config.toml
crop_scale_min = 1
targets = ["smear"]
norm = "layernorm"
hidden_act = "geglu"
fused_qkv = false
kv_group_size = 2
patch_size = [2, 2]
depths = [3, 6, 6]
loss = "cross_entropy"
init = "small_normal"
residual_init = "scaled_by_depth"
beta1 = 0.9
max_steps = 8700
warmup_steps = 260
Rows from block 12 of a small image classifier, named by matrix and row number. Rows with one number belong to one neuron. Each number is 128 + 24 x the weight over its row's rms, rounded and kept within 0 to 255. All counts start at 0.
After each neuron's rows are labels from the 100 images, of 14848, where the neuron reaches its largest size: "top examples" is what is common among them. Only what is clearly more common there than usual is listed. The data: microscope photos of single blood and bone marrow cells. In brackets: how many of the 100.
# gate: MLP gate (model.blocks.12.mlp.gate.weight, 672x256), inputs 0-63
# fc1: MLP up (model.blocks.12.mlp.fc1.weight, 672x256), inputs 0-63
# fc2: MLP down (model.blocks.12.mlp.fc2.weight, 256x672, transposed), outputs 0-63

gate.325 [146 130 104  93 144  94 123 137 111 144 145 141 119 148 121 122 117 140 142 140 131  91  96 110 135 124 141 153 148 135  77 160 110 159 117 142  92 121 119 125 109 148 122 127 118 122 142 125 132 127 137  92 125 116 176 153 110 120 105 106 155  97 139 136]
fc1.325 [ 85 137 132 141  96 124 116 141 176 127 100 145 151 107 108 142 136 155 125 170 118 131 113 132 115 113 130  73  86 137  99 138 110 132 163 108 134 138 105 158 150 123 112 126 108 115 119 135 131 131 103 132  94 146  72 106 180 114 132 126 110 122 142  90]
fc2.325 [156 116 116 164 123 126 169 118  94 129 157 132 113 114  95 143 137  98 142 132 149 150 123 122 110 128 124 146 178  89  97 134 154 101 118 135 166 172 117 105 167 112  90  99 143 135 148 140 121 133 140 118 152 151  86 109 165 178  93 167 128  97 142 155]
top examples: smear: peripheral blood (100); cell type: myeloblast (61)

gate.220 [142 142  83  95 141  90 124 133 116 142 171 149 135 156  89 156  96 131 114 138 110 107 108 125  91 145 157 173 138 109  95 162 148 120 132 128 102 140 107 106  83 131 155 164 124 115 137 131 132 137 173 130  97 150 111 119 128 147 130  90 140 141 141 111]
fc1.220 [123 124 111  85 120  88 109 139 120 151 154 112 130 137  96 125 151 154 101 183 122 137 102 127 104 123 144 106 143 127 190 100 105 125 106 145 137 139 110  99 113 119  97 143 134 130 149 172 107 136 129 141  80 116 109 113 124 151 154  99  71  94 121 157]
fc2.220 [ 78 121 103 105 107 140  85 109 146 152  98 101 140  90 130 130  96 148  88 135 162 143 127 155 166 116 119 118 169 146 126 105 139 114 121 159 148  99 130 158 177 136  94 124 115 104 123 117 114 109 147 133 148 102 146 164 140 144 147  99 145 158 192 142]
top examples: cell type: artefact (25)

gate.630 [ 91 110 117 138 158  96 151 170 119 138  91 115 178 140 115 124 117 164 126 125 122  87  85 115  95 145 146 139 122 145 115 163 166 131 135 153  87 129 122 164 110 131 120 144 136 147 151 149 149 156 149 127 109 118 106  97 132 127 149 156 150 134 117 100]
fc1.630 [137 145 114 162 125 104 105 105 142 152 143 135  99 116  96 124 130 132 111 149 132 165 101  86 153 109 129 104 130 120 171 103 122 155 149 146 139 129 111 134 173 151 108 112 100 152 102 161 140 116 130 115  79 138 157  87 141 168 105 127  97  93 139 118]
fc2.630 [ 80 136 148  96 127 174 122 102 111 133 112 108  98 126 121 127 133 102 109 130 123 126 192 110 161  93 135 125 159 141 125 152 156 135 114 125  86 137 124 130 114 159 131 122 155 159 147 177 145 144 101 117 104 127 122 127 166  63 122 154 172 148 132 115]
top examples: smear: peripheral blood (51); cell type: segmented neutrophil (41)

gate.272 [131 136 100  87 148 142 138 187 126 150 119 139 105 149 108 113 110 165 109 141 165  93 133 100 146 144 116 177 118 120 114 142 123 138 141 116  79 112 130 137  74 132 139 116 116 115 149 113 102 125 140 100 100 103 136  98 132 163 112  99 172 154 142 123]
fc1.272 [125 102  86 123 120 107 133  73 165 160 148 117 156 130 129 162 138 116 126 122  79 143 117 130 103 161 208 119 135 137 133 122 109 130 152 100 149 164 113  77 133 159 124 155 156 139  99 164 154 117 153 126 125 143 111 102  95 108 152 125 106 121 137 128]
fc2.272 [135 116 143 120 136 114 112 152 133 135 112 120 158 126 122 118 164  96 127 150 143 145 125  90  83 111 165 149 121 186 180 114 168 109 118  47 133  83 134 173 141 111 126 134 109  92 169 107 129 130 122 130 170 114 129 142 108 139 131 138 149 143 119 141]
top examples: smear: peripheral blood (77); cell type: segmented neutrophil (46)

gate.487 [130 117 112 133 172 147 132 184 137 114 146 148 109 168  93 131  83 164 130  89 127 119 123 109 125 144 115 196 146 121  83 165 134 120 129 112  67 116 125 103 123  97 150 138 114 118 113 115 110 120 164 106 111 132  91 132 121  96 109 123 164 145 139  93]
fc1.487 [164 151 123 118 173 127 119 165 155 114 135 132 137 152  96 133  91 163 118  61 113 138 122 103 156 148 144 178 114 113  95 121 129 108 123 124 114 119 138 124 134  98 151 148 133 111 120 128 138 138 140 133 109 134 150 143 119  62 115 147 139 129 133 125]
fc2.487 [111 152 146  80 155 122 116 158 116 106  96 121  90 111 139 134 122 164 123 115 144 112 156 163 154 138 113  95 141  78 138 117 127 162 129 150 116 127 161 130 105 140 152 112 148 152 155 180 129 106 130 135  86 184 130 144  81  93  88  99 123 127 104 102]
top examples: cell type: segmented neutrophil (40)

gate.453 [141 117 122 119 174  99 141 140 104 145 139 146 155 137 102 137  78 153 114  87 148 110 125  90 111 150 125 209 147 158 120 141 133 147 129 128  78 103 130 155  94 114 137 122 116  97 116 114 114 120 170  89 121 145 140 144 100 145 124 104 179 130 159 121]
fc1.453 [124  95 138 164 111 121 108 139 143  78 122 115 124 149 148 111  83 126 140  75 148 134 141 126 117 118 123 133 161 137 152 152 158 135 165 134 148 138 109 115 161 130 136 108 139 140 169 113 128 121 150 113 138 135 149 134 128 136 149 146 155  98 118 127]
fc2.453 [160 130 134 104 128 130 176 133 127 123 199 132 129 163 148 112 112 153 141 139 123 151 106 154 118 132 127 100 105 101 129 118 121 167 143 178  95 133 153 139 168 133 144  91 158 156 163 145  77 137 125 118 136 105 133 131 129 132 146 139  93 119 130 134]
top examples: smear: peripheral blood (97); cell type: myeloblast (33)

gate.145 [138 124 136 107 142 114 152 146 126 138 106  96 112 134 118 106  94 171 116 130 121 133 116 117 118 136 115 153 148 157  83 143 152 146 135 146  87  86 143 129 120 122 122 152 161 101 116 142 112 129 146 107 135  89 111 122 121 212 142 130 151 146  97 101]
fc1.145 [134 117 112 104 120 107 102 118 108 150  93 162 168 142 144 106 100 118 142 137 109 106 142 147  93 126 137 121 157 107 141 125 119 163 132  76 142 144 121 172  87 147 153 148 135  77 163 103 126 126 100 115  97 123 126 145  96 104 132 172 107  88 133 165]
fc2.145 [121 112 113 202 151 106 140 134 137 139 139  93 137 118 149 111 148 141 128 145 122  82 131 156 152 157  77 179 143 170 131 103 168 148 118 119  77 129 138 128 149 137 123 103 147 151 168 128 111 101 139  92  94 164 150 102 119 171 158 188 138 109 130 113]
top examples: cell type: lymphocyte (34)

gate.226 [120 111 142  79 135 123 137 176 148 136 119  94 126 131 138 143 137 136 115 125 148  90 148  80 122 166 130 135 136 150 124 170 167 107 152 117  99 120 101  79 115 139 126 132 143 127 132 123 130 135 119 102 144 129 178 133 149 164 136 121 168 129  87 107]
fc1.226 [109 100 118  88 123  97 129 106 126 108 176 119 143 118 124 123 119 103 140 144  85 121 140 176 112 120 151 152 157 120 143 141 130 147 123 114 141 111 123 104 129 153 107 142 141 107 161 102 129 150 128 119 111 155 112 133 127 113 150 107 128 188 129 129]
fc2.226 [141 153 147 180 153 108 116 148 165 140 115 128 135 148 125  82  97  96 117 162  95 109 148 151 178 107 118 144  95 150 127 127 121 169 159 114  88 125 163 111 186 122 130 127 114 117 140 103 126 118 145 154 135  83 175 155 115 168 126 136 130 122 186 185]
top examples: smear: peripheral blood (79); cell type: segmented neutrophil (47)

gate.286 [109 119  85 118 139 100 166 133 135 138  89 140 136 113 111 140  83 134 104 142 133 130 107  76 124 145 136 141 135 147  87 153 130 109 122 130  76 143 170 151 120 155 102 150 118 118 118 124 163 117 166 108 110 134 154 107 155 156 118  71 150 113 148  85]
fc1.286 [124 114 135 150 115 137 121  87 113  91 128 135 103 144 132 117 135 110 146  88 123 148 150 148 151 124 140 108 141 124  92 123 116 154 128 125 119 135 113 131 212 110 141 123 147  89 116 121 142 110 139  68 158 119 169 129 102 137 117 126 115 131 135  79]
fc2.286 [ 95 138 160 132 156 121 119 155 127  84 105 131 110 168 100 118 126 176 133 119 134  98 121  97  85 140 130  94  84  83 167 123 140 169 137 170 191 109 159 133 124 109 110 117 111 122 110 119 141 123 130 175 116 181  99 135 138 143 131  82 155  97 128 115]
top examples: cell type: artefact (33)

gate.445 [114 108 141  80 128 163 147 155 144  96 130 147 104 192 136 138 131 166  96 116 150 118 145 114 144 157 111 158 115 161  86 131 119 119 135  96  76 134 115 144 143  99 138 114 107 122 123 137 100 119 165 113 107 136 123 131 103 158 126 113 153 141 145  58]
fc1.445 [110 129 123 175 136 158 131 136 118 148  80 121 117 120 128 169 114 147 143 112 106 178 160 114 138 149 109 212 126 171 141 132 169 112 136 120 118 132 120 161 149 120 134 122 141 157  54 131 134 134 159 158 158 131 156 140 167 104 129 140 162 141 134 143]
fc2.445 [186 117 138 213 146  70 142 131 138  96 187 149 140 120 196 172  99 129 104 120 119 117 123  92  88 125 154 128 164 146 120 106 128 104 125 128 100 123 150  88 151  83 150 124 115  97 112 141 158 100 155 128  87 133 105 123  89 141  97 144  99 104 118 151]
top examples: cell type: lymphocyte (37)

gate.26 [136 157 129 136 149 108 125 144 107 137  96 112 117 138 138  87 106 145 105 140 154 104 106  80 124 106 115 163 150 145  98 130 142 173 135 128  84  99 143 132 120 139 127 157 142 138 170 119 128 133 122 102 145  85  62 112 107 157 152 130 165 135 114 116]
fc1.26 [136 153 117  93 145 130 104 126 122 140 117 160 119 118  92 112 188 108 115 140 127 134  98 152 131 147 131 126  83 108 139  92  93 119 115 151 156 123 157 116  89 116 103 112 100 131  95 158  97 133 125 129  79 121 103 110 113  99 108 107 118  84 177 128]
fc2.26 [ 97 112 131  90 109 140 141 136 124 129 132 112 139 124  95 112 139 166 103 138 145 141 116 126 132 131 111 137 172 126 115 121 116  85 147 118 132 117 120 154 171 142 137  94 156 128 151 155 149 131 142 122 143  88  79 140 138 148 110 124 106 102 129 123]
top examples: smear: peripheral blood (99); cell type: myeloblast (28)

gate.586 [141 133 108 120 129 137 118 146 121 149 129 134 146 183 138 118  59 153 119  88 137 104 140 112 131 149 153 193 121 135 109 177 151 129 118 112  88  95 123 106  70  81 137 118 114 102 131 139 100 117 178 104 119 105 116 123 102 134 133 132 163 158 155 130]
fc1.586 [152 158 126 162 153 114 132 130 156 106 167 148 102 134 122 120 111 124 146 111 115 124 166  97 124 154 140 121 182 153 117 164 141 131 130 101 131 145 122 187 152 138 119 165 139 117 114 127 143 113 177 124 146 129 159 142 121 137 119  90 151 148 173 128]
fc2.586 [200 111 145  31 139 106 147 100  91 126 162 119 126 111 175 128 132 113 153 124 129 120  88 143 137 138 131 162 125  91 120 123 118 145  92 145 123 130 139 132 131 103 160 144 114 137 122 140 118 118 114 108 133 158 119 102 123 144 112  97 106 128  93 166]
top examples: cell type: artefact (30)

gate.521 [145 115 105 121 145 110 175 151 126 158 138 141 144 147  99 154  67 188 120 106 143 130 130 103 130 144 130 172 192 123 128 127 153 120 102 127  79 134 107 122 110 128 130 135 126 136 109 158 141 143 187  99  76 148 120 123 108 144 110  99 165 142 121 121]
fc1.521 [119 136 156 112 106 101 102 145 107 159 111  87 131 114  85  99 109 126 116 148 108 153 114 141 133 129 140  84 137  67 145  93 110 136 133 164 168 127 148 131 113 130 107 106 148 123 141 141 122 186 137 121 113 132 119 138 123 130 158 169 117 100 106 180]
fc2.521 [ 86 124  73 102  80 118 130 105 133 131 118 100 120 113  95  79 153 149 140 146 117 103 115 132 127  87 123 137 124 118 129 116 154 110 140 117 152 129 124 169 127 155 108 137 127 110 107 106 140 117  99 133 177 108 169 125 162 143 108  96 146 108 148 133]
top examples: cell type: artefact (25)

gate.263 [144 120  90 127 168 109 134 140 106 136 127 123 115 119 129 103 118 140 114 112  95 115 108 118  99 137 148 161 146 131  79 163 142 162 136 129  87 110 141 146  97 164 119 187 146 124 153 146 115 142 138 121 117 104 105 109 116 175 132 124 151 136 114 121]
fc1.263 [147 134 132 116  97 124 117 112  91  99 149 120 125 121 166 135 105 101 164 119 137 111 113 132 108 157 139 111 174 142  90 149 136 141 137 106 149 145 106 133 114 133 126 149 130 102 147  92 151 136 116 111 180 131 151 125 107 157 143 138 116 143 135 116]
fc2.263 [159 134 111 167 134 131 129 128  75  94 131 102 128 143 114 135 122 119 169 127 111  98 173 113 128 175 119 115  55  52 134 142 139 140 137 139 143 114 118 137 111  92 108 120 141 138 157 146  90 150 143 106 153 149 130 108 116  92 137 115 141 133 111 135]
top examples: smear: peripheral blood (77); cell type: segmented neutrophil (41)

gate.159 [133 137  98 117 177 109 161 123 111 148 144 158 142 126 106 129 109 185 111 122 158 111  97  87 121 150 126 162 143 142 113 138 143 125 140 142  81 112 136 157  88 135 132 139 110 134 101 158 144 153 168 131 105 137  94 114 124 126 111 107 156 112 148 127]
fc1.159 [109 143 118 118  82 114 115 154 123 121  99 112 121 157 110 131 168  99 128 155 119 116 113 155 128 110 174  70 157 131 137 135  81 136 138 131 121 125  91 121 139 139 119 134 159 158 186 105 123 121 104 111 109 111 155 104 120 133 135 124  89 128 118 136]
fc2.159 [151 115 119  54 106 114 155 117 128 129 161 122 106 123 138 130  66 142 125 133 119 142 133 116 160 115 153 105 137 110 121 149 129 126 118 155 101 169 139 111 155 170 130 133 144 155 133 165 123 165 115 110 131 128  90 138 133 135 129 136 105 158  94  80]
top examples: smear: peripheral blood (79); cell type: segmented neutrophil (41); cell type: myeloblast (26)

gate.600 [121 131  80 100 155 106 140 145 111 143 114 127 135 134 107 140  90 154 122  95 158 106 107 101 122 132 122 207 153 131 135 137 140 150 115 136  99 133 118 125  84 119 143 133 116 126 141 152 110 144 187  82 107 148  89 146  94 111 137  92 170 135 136 112]
fc1.600 [111 148  97 134 148 108 149 115 112 134 109  83 138 166 139 138 123 166 128 127 117 113 118  94 143 154 153 126 119 123 125 182 139 134 128 107 114 120  80 180 117 110 107  87 168 109 161 102 146 116 138 149 107 111 168 100 121  73 125 158 101 161 136 122]
fc2.600 [146 140 163 141 139 136 146 132 148 126 169 119 124 164 121 166 156 137 154 125 124 147 135 153 118 123 156 108  94 149 111 125 148 145 112 176 143 154 144 135 134 156 146 118 157 109 153 139 140 113 102 106  90 143 158 118 100 171 148 125 127 110 143 113]
top examples: smear: peripheral blood (80)

gate.486 [129  98 139  68 118 130 143 139 139  74 120  97 140 120 128 128  92 171 142 100 114 109 115 157  90 143 140 154 137 142  76 168 167  97 153  94 118 159 130  81 154 153 149 152 149 105 142 103 132 142 167 119 114 108 161 127 111 156 142 158 145 171  70  85]
fc1.486 [102 124 133 117 106 133 131 127 147 106 115  94 106 140  93 125 106 115  88 115 162 135 133 122 141 147 131 145 142 118 121 107 114  99 131 137 142 114 123 100 149 146 112  82 107 173  75 182 106 123 136 130 123 111  74 126 129  88 103 136 138 106 101 132]
fc2.486 [137 106 158  96 117 143 102 123 122 124 141  88 109 147 126 104 101 151 102 132 152 153 127 135 133  99 123 137 149 156 112 131 111  79 119  82 124 137 125 141 153 165 125 172 109 131 108 182 136 133 107 159 126 122 108 150 137  86 156  81 119 184 114 147]
top examples: cell type: lymphocyte (35)

gate.192 [ 87 116 124 111 135  98 142 132 104 108 116  99 141 129 121 110  99 136 112 126 118  93 101 120 123 126 140 133 151 125  85 172 154 147 124 105  81 139 148 100 134 175 134 163 162 141 149 154 164 144 157 100 120 127  85 139 146 178 154 129 144 131  84  88]
fc1.192 [133 107 123 133 120 109 132 142 131 145 177 115 134 143  98 119 166 164 115 146 135 104  85  85 152 137 139 102 126  90 156 101 117 128 142 149 122 121 136 138 141 144  88 117 157 147 119 166 119 141 123 110  97 117 115 122 155 119 133 135 114  95 132 120]
fc2.192 [125 131 110  90 125 104  90 116  96  83  89 147 150 128 123 148 135 119 126 121 125 151  90 156 133 122 147 128 180  83 102 133  93 114 117 148 165 162 123 142 131 164 122 118 160 140 128 139 164 135 106 113 114 152 153 132 134 128 134  96 116 149 154 139]
top examples: smear: peripheral blood (65)

gate.174 [ 91 106 111 107 116 115 118 160 102 145 121 134 118 162 106 156 102 166 114 140 131 120 104 116 122 106 125 157 143 127 106 164 133 139 112 141  96 124 109  89  92 116 137 104 125 102 136 132 135 123 128  94 108 133 108 117 127 165 120 112 168 124 145 104]
fc1.174 [ 99 127 126 128 141 143 173 152 123 191  96 122 134 130  75 129 156 142 150 124 133  99 130 106 146 142 118 163  75 151 133 100  73 117 127 134 130 127 161 146 107 120 119 136 122 145 102 155 103  87 108 164 114 134  97 106 158 143 140 155 124 114 127 188]
fc2.174 [126  69 128 108 126 108 152 139 146 127 125 130 147  72 154 130 123 144 128 111 153 168 134 139 120 123 140 146 179 147 115 108  88  68 151 102 136 134 109 107 153 138 137 113 132  97  89 152 134 117 143 121 165 109  90 151 113 146 123 167  78 123  99  99]
top examples: smear: peripheral blood (100); cell type: myeloblast (48)

gate.661 [128 129 134 108 114 115 140 139 128 136 144 132 142 118 140 107  89 127 133 142 114  80  75 105 123 146 112 115 146 120 102 152 120 156 117 136  83 133 159 115 111 130 125 178 137  94 155 130 112 162 164  81 123 139 119  89 127 190 142 123 165 114 139 130]
fc1.661 [108 139 117 107 110 139 118 168  97 159 154 113 162 149 155 105 174 136 126 116 132 119 132 143 119 105 135  55  91 110  69  83 130 124 150 175 159 132 154 102 109 102 121 110 142  62 142 110 115 159 143 154 138 171 137 149 119  94 134 127 114 130 146 181]
fc2.661 [128  71 127 129 102 118  73 146 112  62 119 122 122 128 106 130 157 139 132 151 111  95 108 112 103 101 125 114 124  90 139 104  77 119 136 142 161 138 143 155 119 110 124 118 122 119 129 129 122 120 114 121 171 108  74 138 152 116 112  86 108 112 141 123]
top examples: cell type: lymphocyte (39)

gate.477 [136 108 142 103 130 116 126 135 131  94 168 160 132 140 124 117  93 137 133 117 130 115 119 143  96 142 134 149 158 160 103 158 127 117 131 149  83 137 130 102 136 105 138 131 116  89 133 120 129 118 134  95 111 149 151 132  95 164 103 162 135 166 170  82]
fc1.477 [162 116 165  94  80 147 138 103 111 136 103 128  88 154 178 146 168 120 112 147 122 156 118 144 141 115 132 109 123 136 153 109 128 122  88  97 171 134 120 114 139 137 103  80 126 118 108 133  90 113 137 122 144 147 116 126 128 135 116 113 113 104 105 109]
fc2.477 [120 109 158 170 144 134  98 116 128 117 113 139 108 104 142 120 136 147 120 120  97 110 118 152  53 148 158 165 157 111 122 114 118 120 126  74 128 103  92 112 102 129 112 135  93  98  95 126 111 163 127 186 105 136  88 121 139 134  86  79 117 146 163 135]
top examples: smear: peripheral blood (60)

gate.442 [143 142  91 147 167 107 109 150 130 119 146 133 128 165 110 126  73 165 129  77 121 130 114 122 131 156 125 228 150 107  85 164 149 128 117 116  82 126 113 142 113 113 140 125 118 122 142 147 134 124 176  97 101 130 116 133 112 106 124 116 161 151 137  94]
fc1.442 [165 127 110 135 181 151 122 135 140 125 149 141 114 149  77 174 111 176 101  91 121 149 133 121 137 162 131 162 125  80 121 104 134 122 146 110 119 178 102 156 117  97 148  91 103 115 123 140 103 120 123 135 111 156 110 143 107  91 102 140 151 139 156 130]
fc2.442 [160 155 157  89 122 134 129 116 137 107 160 140  94 133 137 125 148 127  88 119 114 112 176 126  91 103 148  97 169  85 127 105 134 153 112 139 118 117 127 129 108 122 132 126 146 150 169 163 105 112 131 164 125 193  71 108 118 116 135 103 129 162 125 123]
top examples: cell type: lymphocyte (35)

gate.550 [ 99 115 124 121 153 113 171 134 125 121 120 123 126 106 113 118 133 140 105 151 135 106 124  98 159 126 139 131  96 139  79 142 131 148 109 157  69 107 125 145 136 152 101 174 139 148 129 154 135 142 113 135  98 105  91 105 150 169 152 127 153  95 106 104]
fc1.550 [114 128 140 117 122 114 138 100 148 134 172 141 122 137 128 128  94 157 140 115 130 153 132 125 131 113 117 149 187 123  93 197 147 111 120  99 119 141 123 127 109 149  80 113 113 100 111 110 153 145 164 102 132 128 130 143 150 159 103 116  86 139 167 113]
fc2.550 [139 109 119 118 123 113 129 123 118 117 103 127 150 137 137 130 115 125 123 125 132 167 115 139 124 147 155 126 157 111 153 114 164 116 129 157 140 126 105 110 164 192 150 110 161 126 149 106 135 121 160 190 112 125 117 161 100 110 101 116 105 107 125 154]
top examples: smear: peripheral blood (90); cell type: myeloblast (25)

gate.243 [134 137  93  62 132 107 129 135  97 141 133 134 114 147 134 112 106 126 110 138  94 140 120 113  84 149 144 168 143 127  97 160 136 132 153  97  82 118 106  93 115 120 128 138 105  88 146 134 126 148 156  90 134 126 125 124  82 138 133 106 135 148 145  82]
fc1.243 [122 129 167 165 151 172 145 115 114 105 144 142 114 155 163 164 103 109 141  84 135 131 160 139 121 116 140 146 155 136 131 143 152 131 113 119 150 144 121 151 180  98 147  99 124 146 124 101 106 116 135 175 187 137 147 130 107 182 143 159 151 142 138 109]
fc2.243 [142 106 110 128 140 152 145 137 168 111 158 183 106 134 164 158 107 131 109 119  77 110 122 146 111 168 146 107 177  69 132 121 145 139 135 128 109  88 130 134 130  92 141 120  83 110 125 117 147 134 151 130 103 148  79 144 146 144 133  99  91  96 151 130]
top examples: cell type: artefact (26)

gate.331 [ 94  90 151 115  91 137 138 158 149  52  91  92 110 131 140 132 129 145 129 139 169 102 131 111 121 132 112 122 131 159 119 129 140 136 137 107 135 150 106 113 174 132 135 127 158 134 150 133 114 118 120 129 151 112 122 111 130 144 157 153 147 124  75  61]
fc1.331 [101 142 155 168 138 140 158 146 138 142 124 126 111 138 113 147 155 171 115 127 172 137 145 112 135 158 109 129  89 145 130 114 117 115 146 126 113 123  89 111 131 137 132 168 115 141  90 152  95 114 120 160 100 148 108 115 126 147 123 100 165 134 111 124]
fc2.331 [143 112 130 133 141 107 105 137 100 110 156 162 157 115 158 139  93 143  97 141  96 146 113 107 106 120 118 130 172 116 118 142  94  73 130 101 131 129 124 122 138 138 144 118 106  93 115 132 164 125 141 143 146 171 126 136 108  69  94 111 138 152 134 162]
top examples: smear: peripheral blood (44)

gate.235 [115 111 101 136 103  98 161 144 117 137 116 122 118 161 147 162  73 128 145 116 136 111 126 129 107 143 107 154 156 121 123 177 153 146 160 104 100 146  74 108 122 135 137 123 129 118 150 145 126 119 158 104 135 160 120 113 125 171 132 144 151 172 126  83]
fc1.235 [ 81 138 116 109 121 116 124 137  85 188 120 150 128 139 115 160 110 147 119 163 156 122 121  78 120  81  85 128 112 126 119 122  88 166 136 159  77 136  77 146 117 142 139 135  91 144 133 153 118  95 119 137 117 132 113 108 153 155 112 131 162 125 169 183]
fc2.235 [132 114 100  88 147 138 170 109 106 159 142 159 122  91  75  99  65 134 140 135 131 151 112 107 118 147 106  74 119 103 161 163  73  71 161 149 125 102 171 127 176 122 141 108  99 105 115 123 163 143 119  98 172 134 103 121 107 119  84 108 123 138 127 144]
top examples: cell type: lymphocyte (39)

gate.78 [124 115 103 143 134  95 146 117 128 162  98 138 144 137 164 144  71 128 125 139 184 116  94  78 135 125  97 154 178 130  86 172 147 150 108 121 102 128 132 131  91 169 120 139 133 111 118 148 146 120 150 101 135 132  94 113 123 166 137  93 170  99 153 108]
fc1.78 [ 96 108 122 147 109 124 171 132 109  81  94 123 156 141 167 132  77 174 165 119 163  64 141 122 102 110 100 142 112 143 113 197 141 125 153 118 110 128  89 145 149 143 149 131 134 136 165  61 152 121 141 106 166 144 139 134 142 126 155 155 174 149 107  78]
fc2.78 [185 118 131 172 132  98 157 128  98 115 140 169 172 104 143 142 135 127 114  98 118 145 138 120  88 181 125 117 123 114 124 124 147 108 118 142  97 122 119 122 100  77 157 117 135 145 120 142 156 136 145 114 111 161 171 159 118 108 131 136 121 102 114 108]
top examples: smear: peripheral blood (93)

gate.234 [172 114 141  99 126 135 158 121 157  86 127 104 122 104 143 119 107 147 119 128  82 124 120 103 122 148 139 135 159 173 126 155 146 128 156 106 113 132 125 115 181 145 110 136 141  93 139 141 111 134 121 111 147 116 164 108 133 155 165 122 165 158  87  94]
fc1.234 [126 121  95 152 108  85  97 110 129 156 101 116 105 123 136 105 141 110 158 159 108 146 123 120 129 130 142  97 153 149 113 160 135 135 149  91 118 133 111 116 144 176 165 122 130  84 164 100 101 138  99 143 139  86 144 134 128 126 142  81 101  99 118 130]
fc2.234 [132 149 123 137 130 136 154 158 153 139 195 145 135 150  99 126 107 105 158 139 173 124 127 126 134 123 106  80  92 177 119 143 166 130 114 174 118 121 147 106 133 143 124 140 103 131 159 131 124 120 143 103 147  97 182 121 122 140 128 154 153 104 159 170]
top examples: cell type: lymphocyte (41)